A small segmentation model, trained from scratch: 50862 training examples.
Rows from block 3, named by matrix and row number. Rows with one number belong to one channel. Each number is 500 + 25 x the weight over the matrix's rms, rounded and kept within 0 to 999. All counts start at 0. Numbers have three digits each.
# convs0: first 3x3 conv (model.blocks.3.convs.0.weight, 192x192x3x3), inputs 180-185, a 3x3 kernel for each
# convs1: second 3x3 conv (model.blocks.3.convs.1.weight, 192x192x3x3, transposed), outputs 180-185, a 3x3 kernel for each
convs0.9:486560458497544499523479536461510496486500522497491472445486519480464481488497504510484530484496549504504520514504553514482511473488487491466474526465499496529520
convs0.10:530493512506499553520480525492496511492498495526483471466533552505461465546478492487532473532511519468475477512511500548527512482498486496520524514482530504503521
convs0.11:477477491533483538491536448481527540478503516510498496523486501496496525465477515505482491430516487473509538523515522532519508529504520512571462534458525454511488
convs0.12:474506504483520467540529535473488490511475498530466472460495502491490483516493474536500511484494547503511498554492439563556487528506505482501477529545501532557497
convs0.13:468531507493468508478488472519498503495480484477521499530519512464491515487503484523528456484440458515467522526458455516511517455518510533508520517549486464537505
convs0.14:521522506496471517458515487485496458502515500495482499508518516502480489506536544495493477533482517570500490528533531453474516512472521505481481492532471474501493
convs0.15:523556494520538553536457500539474480429477533513533473455503507485536526464480468489490482530519458464524470516448494526479480460474489536455559482517478521476503
convs0.16:521485479489523476497566516539499501460490471505493550482488537490518509487490501566497503464530513494467460475487501477486491496517523461470474525488444480518469
convs0.17:486460500509488488468455461540471527515468561490504439518501454527495522509508539521486509510480531543453503517517452468509528467522512514487511511501513483499502
convs0.18:494512508510485520495543532510502528490478544554505519466497511444505497468500501496492470486513482507511473508528509516529513471482499527497490486538480494481499
convs0.19:520509524478490441481466514516514584538493449467496472530503467517508509520500467562470492529531533464497543502496441532460482446483515471495503506470488451467557
convs0.20:441558506538478473515483516486495522502502516520435529480432446510501500496466473563506474499569475476558444504469508479504456493495453487495499561480495504547451
convs0.21:519486532481501488495455517532512526515501555489491513498540531506521505510473476482490480466525468500479470496521508507500456513523500518506500477519497505512498
convs0.22:501559518439496503538485532504522479504524509519477483501560504488511469521476515484493510497473514450494477514481508496472505472463513505505511528460514518505488
convs0.23:515558515470546525495464476481507525503544542480500510517511514541502473463495492489505531504463515504487517518507501500510513497507489517512510501506455484552508
convs0.24:536460480523484496488508532485484519520510539484467498534526457549508452495504457500508476462503485527506450458481497445517512490520509530489526489453509492476501
convs0.25:486451470500535505532502496512530491540526484463514502530527525502499494469488505538475550504488488499475485473511499487492505528517504507511463520474484495513494
convs0.26:492470438524486504487524427512564466461477435508489485493487482528536538513482543550457525493508488486497482463478506501468510433515512490491496479530535464520522
convs0.27:484472512538464481496482474534519481492519480478521507476479456474493467531508512537548518540478475472461471487498499440489512502457524512499484526529464498492508
convs0.28:485498534436474503516490545473486521495471489526488481462508500510506520521510519484492494467505450483515481496503486498481482461510455541542489480499525506491497
convs0.29:437469491554475552492503514516530518486507532484477494550528514502495521448508500470521501498510503504489528493537482467496473474458493529501513466536474466479497
convs0.30:507485606470503521517466527470488577487506516487510521500502507509499457505507496527498468552498472517512487491545507522472550504504488487488499491509539510496528
convs0.31:512483505484488519504500454478490499527531508514508487523511546521475474470481482510506487514486521492513472537501486518519464522499508488487476501525536476506510
convs0.32:464539493484562475505471455484504464537509481492526503515512478498437488450520501494483480514497489511509558541516480539495539480487498510512482497494503505470490
convs0.33:482479514497490485473464476495481532502536530521491483534518505492485457491487457493475458448511459471534492523520517538521488493503479504532503547492462485519492
convs0.34:476514477509460502531512462494512499475507468524494477534525511503495472477545524543488465513485537526498492500474465517552453523543444500476496455517529480509505
convs0.35:500476487473468509505521478511485481465503530487550484495505490525465538478514514498530532490476511478463560460548492514459504494475536494501495479539481509517493
convs0.36:485513489474529449507528473515527496500506488472491476528459475512469476505509535500507555512513525469505541495488488465480526496465531519493506505487547515501540
convs0.37:491475474499499505495475501505528504515497459493503513525510515478495507510485546477509471504465483518466506487500516481513494498498513489468492496495477492469477
convs0.38:500492493465490460472497508500466512485492476499517475486529476499487432478477508535509497512540514493488505442502517492501499481491535512499498507522501527477529
convs0.39:544538507484509495472472533486538493502501486475490528521474458482524496535475506473500529560450474573472456475463493506465520535485480484481467504513521478514521
convs0.40:485524484482522508553480464487460508499491462504506478514542499528481483458523484527436491530545460456540479500503490519485466528477450464524464467463500453519529
convs0.41:490511483488459474541488524446521531514515467519507481517477451486519485543487499468523455573489503501503470483496505533497503477489553538478484475522495532489517
convs0.42:529503547554507511534512481557469525493455494497506482541459477494494509524509506506491463482491484488492480483486484465476546495498515494521518536513510530520523
convs0.43:454537533488513494515508503469506508490537478488529516485479483468498491470519519519478488502497536451568461556508451484531502495481489478487497495477490491501467
convs0.44:538528523528507473525508493469497498485557524503496446488500442491496542512493548479475527501470457511490534519504477529461459476455528536521512539527499528466458
convs0.45:473502474522508474485491509487490440502499472508510520481539529466453483491496452507494479509486466517523477456503525486471461496456445515501489525473484515496453
convs0.46:500494479512517479512494496490476501492532551521479438498468517523529518514504491475479523555502495508484468469513530490485496499514487488479529510501517495509510
convs0.47:513500506500481539502487511456527492498491534484506501509511506512484501506485521469490494467502520467491505519522481500493472521473491487466491515502485548514469
convs0.48:496442508497455492558476458488502500477512513473510527498504513498506487485487473538477493510471508520477483487509538482488518499479512482498541494480544477496488
convs0.49:492529497450451461492498517503542486503455471498519520488498450507464494535509532496480530488476479481486477525538484449509549497525464542486483513525486481482488
convs0.50:461472462484487493561519523529495491481508544520506486476484477497485547463518483558459492505480490498494525477501551490533533500514490494464553509528533530486486
convs0.51:493495541466467458490432522497492512489513551488574471456486474486464487473482504513474499494523463469475442519499532484527573511473539528463482507480512573507507
convs0.52:457479450519517545551536504444482471517514498525467499514531493517510460495486492480484522474561513534480449469486467458508488494510503506489467489497501462488498
convs0.53:492478478481515499502474509555532492451473474490513539483496472503454469502477480459521517472525501479509490529537484502503468514495458507472507445529455504509474
convs0.54:532501507467527454486485489489547495523548533514470475512551502485512519490461473508467516477493513458519505504504474518487502489514486473514543449470555481492468
convs0.55:521506499478533470495510499463500494472489536524545481482518497456533493501528503476513518492475556471470534500496499475529506493498502501450513445494525528448507
convs0.56:495539489504526524504515507496476488467508496492542498534511497511500481504529486523497497484488479478520510514501507508487437544515457516494485505507455514466529
convs0.57:466492478461483520561497503517519457487533513566481549480499479493518464494485500534511496498482532510491450507498518492492514503465487497490498532490469490475504
convs0.58:515476515471477470505499476507473502506478517503508489463561524509540486506490494484474507515522519484518492502513501523516522505526518470509504520484518488519527
convs0.59:486520520488489522459552512510537510499531525503517506520504493474516532527506502494515450514482475501497474460498467499472549494470514503473541507498483510478489
convs0.60:484535474510503539484500488500484530503524528489519504491496469541483510499496465480455476490517509499519479499508449520524467490520500513537516478520498473533463
convs0.61:504485512535503480458513531499500481486519497535553508497519525498487498519482489515467481498471467512507509469496517499493502460478428473497540513496492463491505
convs0.62:471518526513493534472489513486491544540510510502544542523477490520506509475500491517500446522508511514511530500489528505540500512501494528498472528538506505509524
convs0.63:482528448490491495508487494538520437460481478477458576510531479496482505455515535496496495495488466490491561492501491560531514533520520510491484523515482516508483
convs0.64:485492494478476485503500455492526487525512522484521481489531490553493501499506504474474512499443530443506541524507447508488461474506513489502461501496451507493521
convs0.65:522496508499461450473544478481559528537489487537542496505551468450479474529480491512538506512485504487493492474460531516514453525527463486517492518542478497493516
convs0.66:479454491471545482503513489543446503500516476447528532518500530490511539527495498462514538478453527513488537511522493513489511540486482516492463496498462498493501
convs0.67:501520490484476427565561535499544505500522540528471481538511493518487488501482522471496509505492490533476529498500508503475450484495506486466497495529500499480479
convs0.68:494476459484490523572517482517539498455515494449482515476507477494505526424479499490488490489484524505511467518507474501500510497487482523529475515516533487493522
convs0.69:538519480503495517470464486514506490492510503490531527464510511506524477498455510515568445498506453504467533517498503475448464489492491467523508543518462491480424
convs0.70:501503468498503491538490494470530525527516522505467542492488429444481508458500527485494526472471505487480514540491544500517562461495535530528495497514519560472511
convs0.71:520518499502478506486467503475474494511522488506496470503489501513499469501502511483485473523520464515544515512463479493485482492491501514519508502498499467517464
convs0.72:483527515506483446491496469426484498510470448450498486505552490479484458461478543485485476522523512477511517528498497516488490506497498497524481513481520469528488
convs0.73:489488541454494489521518490504510546513488477498506492517487488505506493520552520529505457505469472452508485503491441484464511509508501500524500515530499512508485
convs0.74:502463530497482441498519514488493509472471548476470527491514526516498500488528473559459506536521464511547505499465471497501495477511538511537508523497499499513461
convs0.75:477438455535530494511519523506497458479472503491549534498448490504515483510478487506487506494455471508470509459473503496498509462501502474482484491454484473434500
convs0.76:502510503524540513440526434502521483501523499480506515510532491516532501517505539499480431532523532486513523486475477477498465492509492523543489509483470528514494
convs0.77:492526516543430479511511501504509462535479492529526484484491486535503512490510525496483469513495519479487501492501475502476499502532517464490538490510486494450504
convs0.78:517488543486491493472507480516487483511493492521476462479506500513535495472511506522489505514440505537479483535545548505487522484537539479506534549490537468478517
convs0.79:498484507538590521519538499504490515451487555477483473521547566507516520485509454457531488501502516508462515494508486519492508530531512499559493515501519466492488
convs0.80:506479508518469516516533451500493532523493496461476528478492562491458562483495509497513529475534540486483566477511507484507509520477519500542492494537525536496508
convs0.81:477467477499518506525494498486528539537473492535497499493516473518494501544502517514523466516539504503529490490461472478493475480504485514529552484509514464501491
convs0.82:462502490498511461488531503488484494487493530505525525469495468500538571547532530502531525466504494535522493504447501505480464515508474523497515485502505531473497
convs0.83:510530522459468468501507512528508468510494520502461481533522521487475513482479494485473499496487524483542541502497510486495460474510481538497470484511499507470444
convs0.84:572551479531500495477504468501500482502513519494499513498526475454486547527499491500484498503485522495479525498513532509505476500493476509489476505488488491449477
convs0.85:501490534513529477471504494493510520498503474523493477517519522515505549526517478457520517491465517461498484488467507489483478472493461498494517523513519532484471
convs0.86:523573521503508464525560525505473497447497477484512502501543524498482471503475513477489486522493523506511533486496514500459491482498480500524479484507492529540507
convs0.87:481454496552535416550481476504505482536535489494481480494476508495453488492502483510490467503527483501526485498463512488484531503521531532510503449517539488521473
convs0.88:508517484481465446486485508492527558511514473469489450512508530476465469492495463553487511491464488526477515512537545494494490497494491496474485513537504519504531
convs0.89:469468514521503425508464499499535499473507525501456494497555472489500508531454478444500502498488500547471479483511404492503519553506491492496498520529518501492499
convs0.90:515516511520520490505461475499516489517516505489504497520519497501535515535483527519541522493523489522530484528488504540496522497497473504516448484489526494499486
convs0.91:500470487519517472538576524500516477470519479510518542494502476539472508522491551551481502498493538471475495485494476489499513474501511507496515511532454500483499
convs0.92:459548492504496501488487460500503494512535505483491502497503475513506459484491514524491500483507477470509482494504505482508480473503492514505500510499520523520525
convs0.93:522509471519545516483467540504486493520546501509524513478471477521462504489496489448515507492501484517500533500505503494503476497543487498535476500506499493522507
convs0.94:520532522510442457494499496560550496499529482464451487477478523462499481491494481517503529471511527429541474476472475479526535479497510486471523466486487531483488
convs0.95:488500502513423485456509455541522464568461518458573518520505478489535518549456451459507496500530501552512482536484490487526484469493464516448539476500517552445477
convs0.96:504490501519525515504518511509450492508484506468531516464525516514505504537502529500514495485488463502468460519543536502563524481491492477509511510517487490472516
convs0.97:487462540535473506502512483501509491517522496485490513474488476533510489515519502517521481482546511484538460520548500491532516510507523478467478513505504482483500
convs0.98:529460534570483487462515515512481512490510527468509479496497478511494497557516517470508508492524496513479484512521501524507486504492489481510471512514494504506494
convs0.99:505499494499506490496516509489464515515491487483512518546509483527491529520516485502462522532458485490474514489505482528503514480485488462490509476462466503516531
convs0.100:509533502494506500499523544513473481482524492501507473443489509504539519511511468519484476515490519519504493457449511533500530512473439505530509505518497508503497
convs0.101:538516461555479489487487494495483471518470442543541517498481499464466519498480499521513491511465518508460538585516501503539485509545498517518527542501522504504507
convs0.102:482510501489531481496487514557503459531561458518467545517496465525562510503465528472530486504550539517557443523492492504537501484507539522470492491490439495459520
convs0.103:476552534485554562497507492516509491489494477485529540488487494529460505477502488478476467490489481521472492485512544493532528443472482510492505513538503517536546
convs0.104:504488460500524480541459491500485494471487485509512514523474425461475461524519534499524458515517482496518495470488513500471517485510504562491488516500490525519448
convs0.105:466505497486480474538513511505475533480520515550513490502485534511514528510508519471537508530449500503479469466507486526507516504493541500546538518511525516516483
convs0.106:474533524474514529459441507510478487497471460517522482455506511538544507509490527484518444536549509449497506497536493540499487490456523507501478533504464486541492
convs0.107:501513512473456481470503477562490510486503492493496488485503499449528541464491518463496482481513474486522549494531550460519520537545531497500558472490503483506449
convs0.108:491505552479517476480424524491499489497532520467525521520479461469504464537485483553532459530455496487501522525502516446505514517493449476523512479507476520496482
convs0.109:543493463555455467553531507488502531518514475519520472509548528503495548521477530496530510545487472494539488481500503475474527484500482487530503492530520440501508
convs0.110:530560512455454503493466471547517514471502508438489498470468477476468433468499545533518487511491544495462452516475439520507499518473530493485454461501512502486515
convs0.111:474495491479458490495471503544517513536479450461486550527518521537503540482501442463527503504488494493443508505487521472468500500499529492486485513460503495507477
convs0.112:531482545482470513505515498452492514514511493503465515498525531519554505468480491495537508497516505496514481551542510506505482482503494487499551508500488508458503
convs0.113:464493541522509496512474477496476527470531507527517487520499505555506468502518473535509528486512550475510548490467490467514497501522470526494496490501544538469502
convs0.114:520562440525558523471500483463476476501506486477451588450473483538532544531573475472484501450545525551485451489512483518511479490494510494485484503505458486470472
convs0.115:501468472572585467508582543467532509517528492509480479517461465462549533518482518512516495495493496474537492488470505523479488556500502482493469498508502530495535
convs0.116:496515516495492479501483510522475524527512507486504513504501531516509504477496480485563467541467478492469530502495500511485491499503500474481475480514491539534524
convs0.117:524482517488442515485509465484509524535501500505483518471539554537514504509461502518493463479466527506522535487576558469475546472497542492527511487508508504502503
convs0.118:509534521493501493548493518468544538468546554534492494510527560526518519498484483524496501548525490514488526513500526486504508460471487495505496545477540492489495
convs0.119:499508515453447516467507494560501530490445536437487516486495489510483480503516482488514500468495471480503456476517479534507526496511520481509499517525463492468503
convs0.120:500522498526514510485475519492493503485501470490522476511508497474480505504514511529514541502531491490537511469459485494471452535508503508548531504459494488496485
convs0.121:515498506505470452563526576541528494491473502453512533502482517490514491512505490476506486471490513508508481527475462478520509497519504530502517459556535534509467
convs1.9:455500555487499533504547498468513483511539477509530487475494478494504483507490493494463476544488470510519458490473486502481489462497477514505462465542499477470555
convs1.10:479506552500468507480456488468517419478508493481502493499511514567536504459493507530504489508475512504505489537527506550503492489463476464512504459546459517504511
convs1.11:479523507506498496489459511491508484501455522488494499488496496487480501472530511484506493450516575542549507496499482500533497496475534516460531427506457489495454
convs1.12:498513457555521512485523481515520507478495496499506526440470444471512485462499478505468469499464488509512466537542514548528490521532467489504528525509524503523496
convs1.13:511472493532496522466514479523511468501507525526478518493500475486466513479493536499531543519510511525497518498483519536480484535524501523475520500507521478516476
convs1.14:537511484512494553537478506490490493461451489496473456469500491494523544527528552474494497483510484497468459475533510460507500515496528510513484526508509517481488
convs1.15:475493489577508517477519541541535520522507489481487482494485492485512488491519527473455510529465486475494491503551488535495494522545545471465454455485494484505514
convs1.16:518472522524504478519497467509521455529466506505491461486499519522487503495505488469551481481511517471521516514513506506490502470476500506457467532475532533532478
convs1.17:487487499553493506503526484521491456507491470492500465519500506507503507488496476501509477511537486542484530496462470457509529463511526477485497490488491483480518
convs1.18:517552526527461503488534525493494458481540472513513523503477481512503524487512528538476525525477458529486469526494566492509529504537515530484502505462504499532539
convs1.19:473501529491490470522498489471514516524536484494543511514504492529481498535539480481510474508511513517519463495462481490516444514501474446499510499503500452467496
convs1.20:505512535494510452512484497534459494543491445518516513468509452469487468501529493556487505509480474518498508520511496541490454536499526530471498487526497549485511
convs1.21:440478451507482485435464498538493483511457477506538540483514518503507533498522499502519507493483525488450529487494451471479489504467541478556530456511511530516499
convs1.22:460533484506468514506483521437488544490470482465546508470500469503497469502504520539528511490515514496490507503497487505487499490521452520533523507490513441492526
convs1.23:499538530508509490516502511493471492580496515510536491495475446454490507499502524498516469486502479506484490518523503505521485514526532493516526472469499524483474
convs1.24:509509512507510518491512463521497501443498506452518489555505489511495483522498447473489514475479484477492454530534525524566531502525486515511515487519508454500535
convs1.25:502474495516515483516512514527525465509546532465514494480572532508476507527472420460499543496489459532488477507522530498510499531521542527483476458523494491456496
convs1.26:466448502505486467493486517517475541503500500462480533548496494532518513475472462488493502497492557458529504488474521486525526476505525457468490490476479467517459
convs1.27:512506501522495509522514466479528474439494489526478480482473503475478494481465512515474513551545446574521477477478489517505535517498502516499506451474454493472507
convs1.28:508534503528525567453489483503555512482525513556484485483474525479506481477507492474500521464509551513498504522489508511512489504467510542516516497505496541531471
convs1.29:494480499476519484470449492493531511483565528533525497506497497496527534520491520536477469516505470475459526500512536542509498553496480495547533510506522516514504
convs1.30:545521525516488505490480508506498527531467522490492484508471484482510485485490468516441542463462517487470498517505469510507503523514476515527466476504489508526475
convs1.31:516465514498514516465516505458490500492490524478501490509521481513500481497543512493507528460465482512470488528501484511506511551504514471482486468521508488509463
convs1.32:530495488518434533491507521473526496503489531504516535476487496501497467503529495562490514496514513475523510502517499523540459484486491467498492499504498535488477
convs1.33:459486519493499448508517512509487489460455510505460512509506514492500492503516461488513565515516496488475507490507488480499500513476482508468510491515499484498541
convs1.34:476487437463491479489496500493484504492516476469529514506466543527515503481522465508489488511469499510461479489519486503489522501494482515502514490503506492491481
convs1.35:494489481507506475492496445524451507495514532500523471489511500463491483489491458490489490525503508466497494468530475519525447509472479490500520485498488507525481
convs1.36:446476491467487512490503528499525521506498492482502509476534489511485543508479515488490452485467488520477478483534486520528474449523500480511506500485455510467538
convs1.37:436481445481508487510507509460507498459514522477474496494520514518496525489505477470508478513508486501514461504506498502466516465485483526495493489470501493501489
convs1.38:524430505493528487506478484453535491532486484507444483497547490565476469511467477508467496543495487506489453500520513499528515494504527498477474491476516481492497
convs1.39:462515511474510530507489457460532519537479434510485514455485485520503493504498480528478494563504467511485474465503499476513528501483502500513522499482535515524477
convs1.40:509504460534487509423533538468538506531487518508481482456476480486526535508499488525535504477483476484514480550517497519536500491490518477495503487502506492461549
convs1.41:488529448521499531553476518504502536488480462488501500510501534496448536494518501473491499489480450526504444502532528480565514552540495501484471495494484462522478
convs1.42:479471495509516493507498489490493486513477498518490468480471504489458530527510505556542512504514456490523482509489491493519505519542541511499490539483474511505489
convs1.43:490515514512489469515510449550516492542564534476497548462485455461468486519476482526505497474474478479517531487488503543473521523466468497484481512476486512505516
convs1.44:526504520466494488542460488494500466493477498492517500514529511448490476491468477519546516524478519496482495468502501465552499502500522523490473484479458523513532
convs1.45:482507502486481482517463480525477479554512511532503491513514509517516494505510520510531525504504526487457487542501484518505514512515523530505527511531530535550496
convs1.46:485489507524492516506508518521489505485501458490505481490469487483485502480508513498503488513512461494523451495486487489488460493502541480480532476506525567515542
convs1.47:467506463526533528524480476467468488562542453537495482474503490517488504531532504444501484490475463469484461478517513481490522467508486494516498472507482525527512
convs1.48:466428549491468456555485433516507493558513522485531468490450468455494452469472449505510524515519515493547506488477492471535487481469528552510495515531496491522548
convs1.49:532519540452463505474546507513498507526489484514476526510510519543528521450449484460452484444490511471510497511509510506528541515535519508466478507495510525533500
convs1.50:501483452495497494484540542517523492529510472482519453520545520494497524505485444505505483493490442529491510478524520514515532512510507525523465519513504503502462
convs1.51:485529494456515529505500491507496508520521496515517497434514510483472522538492494485475486463477516451512508507605539512531542519474495508561474509531494513488509
convs1.52:500564501496508525510504469425445489494540504469536488506526579517532536515517482533520435484487496501493526512530489512490514464524509489508532511492525520505554
convs1.53:495525485481504515481487516512514485538494534496465476511465490447479507515515486482493488487506510467486509523511480515482501507477474512505497505484534485505510
convs1.54:500476536534482514506514486474485493502474535511465449509500524498529499529484535533506520522488485534527476514468547496551529504505481490511563493532452510501509
convs1.55:505481463497482561483479476527484495453536508472485505484494461512494512528463490484514470528469494499518494522500484516493540492533502496502478502489489461517509
convs1.56:533500509531468500520507528472493523488514513492472445467552474495525507527528485521503491501454488471518506541477476543467508517496478449523531490497491504483455
convs1.57:499516495496488527467478498503472493503478525544480462501532548481526478496513492454432511512487521529501555506479500499503512496530481486485497493471496492410528
convs1.58:487491459515534490489456508492448514483488467519518451507497521465427498481507512477458517493515497481508497469475520496508470478460495478532509490528470512479532
convs1.59:498552536505497549528485499498517499495498481505535494500512494525520490488488494518497455507516486517501492462505461434501489519511485507552462526458511480511496
convs1.60:503516504454504457480502518539490479516523533492549479487531518539504440524484506528495492482498464464472524472477488490474501521493522506540505504460484451521502
convs1.61:538475548460543516502521544517525538477510536528561501501521493498520491476502483513513483500470508517489481478493495499531529517492492517487523477527499539490505
convs1.62:545549497484469483508503512508469504498461458504476492458468500487467520509512508494513483523530522486508467504501522486505513444476516507483506480514471540511484
convs1.63:456498463485507441505507520480540498486483508507544483474486501535527528490518551452450476481493530503487504513521523510505522506544517519527528547505497499508532
convs1.64:520504489487550509468462496518478493487524484536455496480502532439476496540479509497520522517526517486478525480480492518487512488481528515506481493533528528505529
convs1.65:517501481511519487513476532539532531523492533519510479528481450508482519481492493519548495483460536514452502461465505510489489481499516532517460500466516512519530
convs1.66:494490475495482503462481479483514513499528444458548480556527494502540532504473491518493464498516474459543518478482504463498483511464499503537462500493464495491488
convs1.67:502512501512478475499506466485523478467497466553519553511541513538508528508510496475501579486476534496494509485526522507522514523466513556507503439470495474525518
convs1.68:523500419489507523498508501511504519488491481489480547505476538519483475479484500477544500502480490465491499505524502503494543474543486500549513527482515478519471
convs1.69:467489523484520490461478514523481513535512516518501519533533489512498513510509524456465481474517533500507499468510521530517487504477552499502461513497520521489462
convs1.70:505531489494510469589522487553552500553512555521532515482463498483480511513477518530489510518530517526524503507491512502514499516497477498454514497433526500481484
convs1.71:483531528494470476444452491495471495493447527500541519501478528489476499527493492496503519547500498497466475512506468555520484502480469526477481542518484469478498
convs1.72:505492483502506465484468521488478512493488512499528512489473507523528485511488476530499494520485452483506505511496491504511495469488539496502539481498497473456510
convs1.73:520500503527501482493507495508485462507519550503490494503488480499533496503517526452477554514530560506528455457470508488542497504517456496502518528473512463489507
convs1.74:504529475505525504480493487527528491493474508510482459511500494474529496467504456531489499527546478552494501503500511486489484486519535498548525526484517480473516
convs1.75:475485516554519477482497487506487526459519492462475510531517532561542536456492486487507487499488517512505513483466497526513476465499502489498493493492489528506532
convs1.76:509495514482519474494535480487483506519505472496526549530471480511486464511503497488469491506485463486492549491509512472503521509514489502474498477523468467461492
convs1.77:550522490473496500506507491484564432508534562495512472559504525503489481502489477519467506523505506550486500479448543508524473494459530497504512483512506492504471
convs1.78:516550488522522523500496477503524510522520526489550485457490499525502506495494523464531514501523501499509501492483496547502501532496501506529543478535492462568509
convs1.79:496554515487519508507501475495513486538527539506480499476475488506485516439501521518524497505475499503494465467483444513455483461494465465471516489503499503517555
convs1.80:506522509455500509498438494530516421528460524422481516511497504487497491490475484516512485509520503520521510529523501506507529501523539491465515468545518481479497
convs1.81:484495472516475508535488503504523482466470509470503489482503465463479461500483493518505467505525502549486494501495490523498467527511508480494507451478535494477492
convs1.82:472505509488461523543495482544513511482547543468475478515513492440490540456513501473523498500526521516522540443480485503476449495516470503509482467474529497488512
convs1.83:452505488488483505558495496471522459451489506497488490506497495554511477548522542507478486492513536509499486483491517494478484486509479506531535514527499454474472
convs1.84:538507500475561591484457477531502496548527484493501446525527469507539532539492542497483521482481503507519500504507488502465492476496469483525520510460454448477481
convs1.85:516536510509483519529537494503465470544510486491473467516499469494510525504474471480503549490510517456521518504475470473502488519474487499523495464505482520517484
convs1.86:498506544481551491506504520435489488498519550452498496481478530515484484495478506532509517506499515499558510537532484539536498523530516493496525494513538531474499
convs1.87:468510497506519489447445463513511450561523516491501537470461454485534510533525495514484483500486485535486499536514524497521472498528518504477514441487526469501504
convs1.88:546508521488515490471487470519518465497533479514561528531542499484508490455486507503471500515535510545478501452491501527551495479505490519497513523524508501508482
convs1.89:519480486458559531505467482492542494474471498475515510502526489528504481504455506493482485526493532500510480495492510468500476503472468545516497510525542516535510
convs1.90:507507459499543556508495499494512485524516472497512503477510490493493493506486456479526517514506543488516480497515534482514523537486495504505549506509503477516494
convs1.91:493500514518466517521487472516508516446478520511511458491499529526527513509482505477497486481538508545468490496475509519553493470506526491495510514532528444475504
convs1.92:504508501517460460522517512496453491528487521542495515531495445507498502473476490541507488498503511488517508500493500531497497497529520451512551473508511494490508
convs1.93:529514516497518483506545499507474504527457491479549475458468503498494463477478503481479492521496495493493499538543499483522486488474516517498485492518486515487456
convs1.94:487500508493482516518505437516521488506497470520474484521485502515464455510523519512472548515466509506442513521528505466444524451477483477487561480485486530454463
convs1.95:509481515479508487492489495517538530453551497428537489513511502504466450505513531524480541477508560495460521503508493495511533458480468476514492525466536484526474
convs1.96:526496484502480491513506494485502534502467471524477450520519536550510528533514541512515475514503464484493457468519477522472470443466478432488496513482498496478498
convs1.97:518446473520514498521534526495503542547465528521473456524511540491513533505566555486481520475511508504527516533515523514511537487487573462442514493502506502502495
convs1.98:527474502545515461498529532467493479492491515482501502485498523495513538500516475502492501495494490478507463486477495484499469520515507466514513529478487538504497
convs1.99:534547505493510488499532521499477477519492464488511507514515505460492489543505495508503490504534484477490514529495493510549470532506505487511480472499493498492480
convs1.100:509471491483523497512502481523514501466507500483463484464502484495494488511493498529490459468473434491488465512504515506529501488537504486504486461529492509493498
convs1.101:492510484498519505492501530506527489521528538537496517497520554509493461508465447506528501523541488527471504501517527527506538483503496518504530466475510493532511
convs1.102:521493483523476490493523498532548512534493528540495496538532515486468476518497490518481452516447526512483516480492484484488525500496490479507515505443531518484516
convs1.103:483457468492506490484467496554509462485493509431455463499520496495557467465517532477509493490521550503483544482542512490487524496530492493484491544492489477485515
convs1.104:490500547495489514523509488512565508522539540558483545512537550506510461511517496526491508519478513541500489488512519461513500519522500477447480476523498501554490
convs1.105:465476425517467481477491502491503525458506488495470507492521516497506506507533525521469488467493478488526466525516464514497488507474518521552498483479494504453502
convs1.106:480433512481542443485480511506488531468498538464446500522503483490501532485507510500476515478487489525442537480505495518467505517488494448479477495479525529472461
convs1.107:455500533459520495493506517474448508512508488463505468513538499474465480496511509483519484501464504515496500495508504478536533482500519523503520465527526499501508
convs1.108:498490518551453506487484508486518508496498483493507491517481468486466493495510487481527497523514469523498483518514485510474466526534464504521496544467446493484495
convs1.109:481491454515461421506484502510506478488503505479498497532521518494522489470458454472455513480485490477488482463517515473489482495489506463495505493492518514499460
convs1.110:532549509465502561465476490497474437460502470493493506461491496469471543491545470525486448534537454528471511472516530510491492515531494523545527486504535535476483
convs1.111:526519483484495494497484496510518441487518468496497511466507539481512481474543494486532486581560476506486523486505504525480531506484491570469520497495484497485499
convs1.112:508497483435482501464504482484528515511514553519515521479522493506504483488500528475499533506503546487494520476485515507522513475486491532505519526517498450528519
convs1.113:494538485466491462541531500500469467475486481452517460465462496482484453549515500500493502512477480457503506481541495537467477523461493464525526468545576477499505
convs1.114:512515481496464487508509487417496542474533444519508468497511521476535535521502487487479489491478495503479494498493483487484479466493491493521518512450525491505455
convs1.115:462556571467488575520449454534502464492518502486501476474383485481464482463479525499491526509485507486465534519515521528490481498603485491508504494541498462528518
convs1.116:489521556458468474570500467474478526493486458490537446500521505501518468502500498515519525552540456571466453491512510499521520502480464496498480488493524512501481
convs1.117:502496469476450509531518485463531559533512547503504524502507505489536503487536546499461503484517502469533502513515529491526531488485519506468461489511488452506515
convs1.118:480551532531516529450488528494485532536510548517489503461475482502548515517539509482504532490480500477491465517493521496539530468502527549569541486539515473471460
convs1.119:483507520480495498513456486512544555483459522469491489505527525494507496507503465479509483516521481454462470488529500470514483458496509511522548528524499521491495
convs1.120:479466471450456447520503487502484482515510490514476462469465458497496523501482460510477524461453494523472456491503509508500535514504480500546508523508527497479509
convs1.121:527537553504494474499501490521476484487478502526460464485499538500473480494455464517479481562544485482477555489475461518483477488512478520495485509515499530541497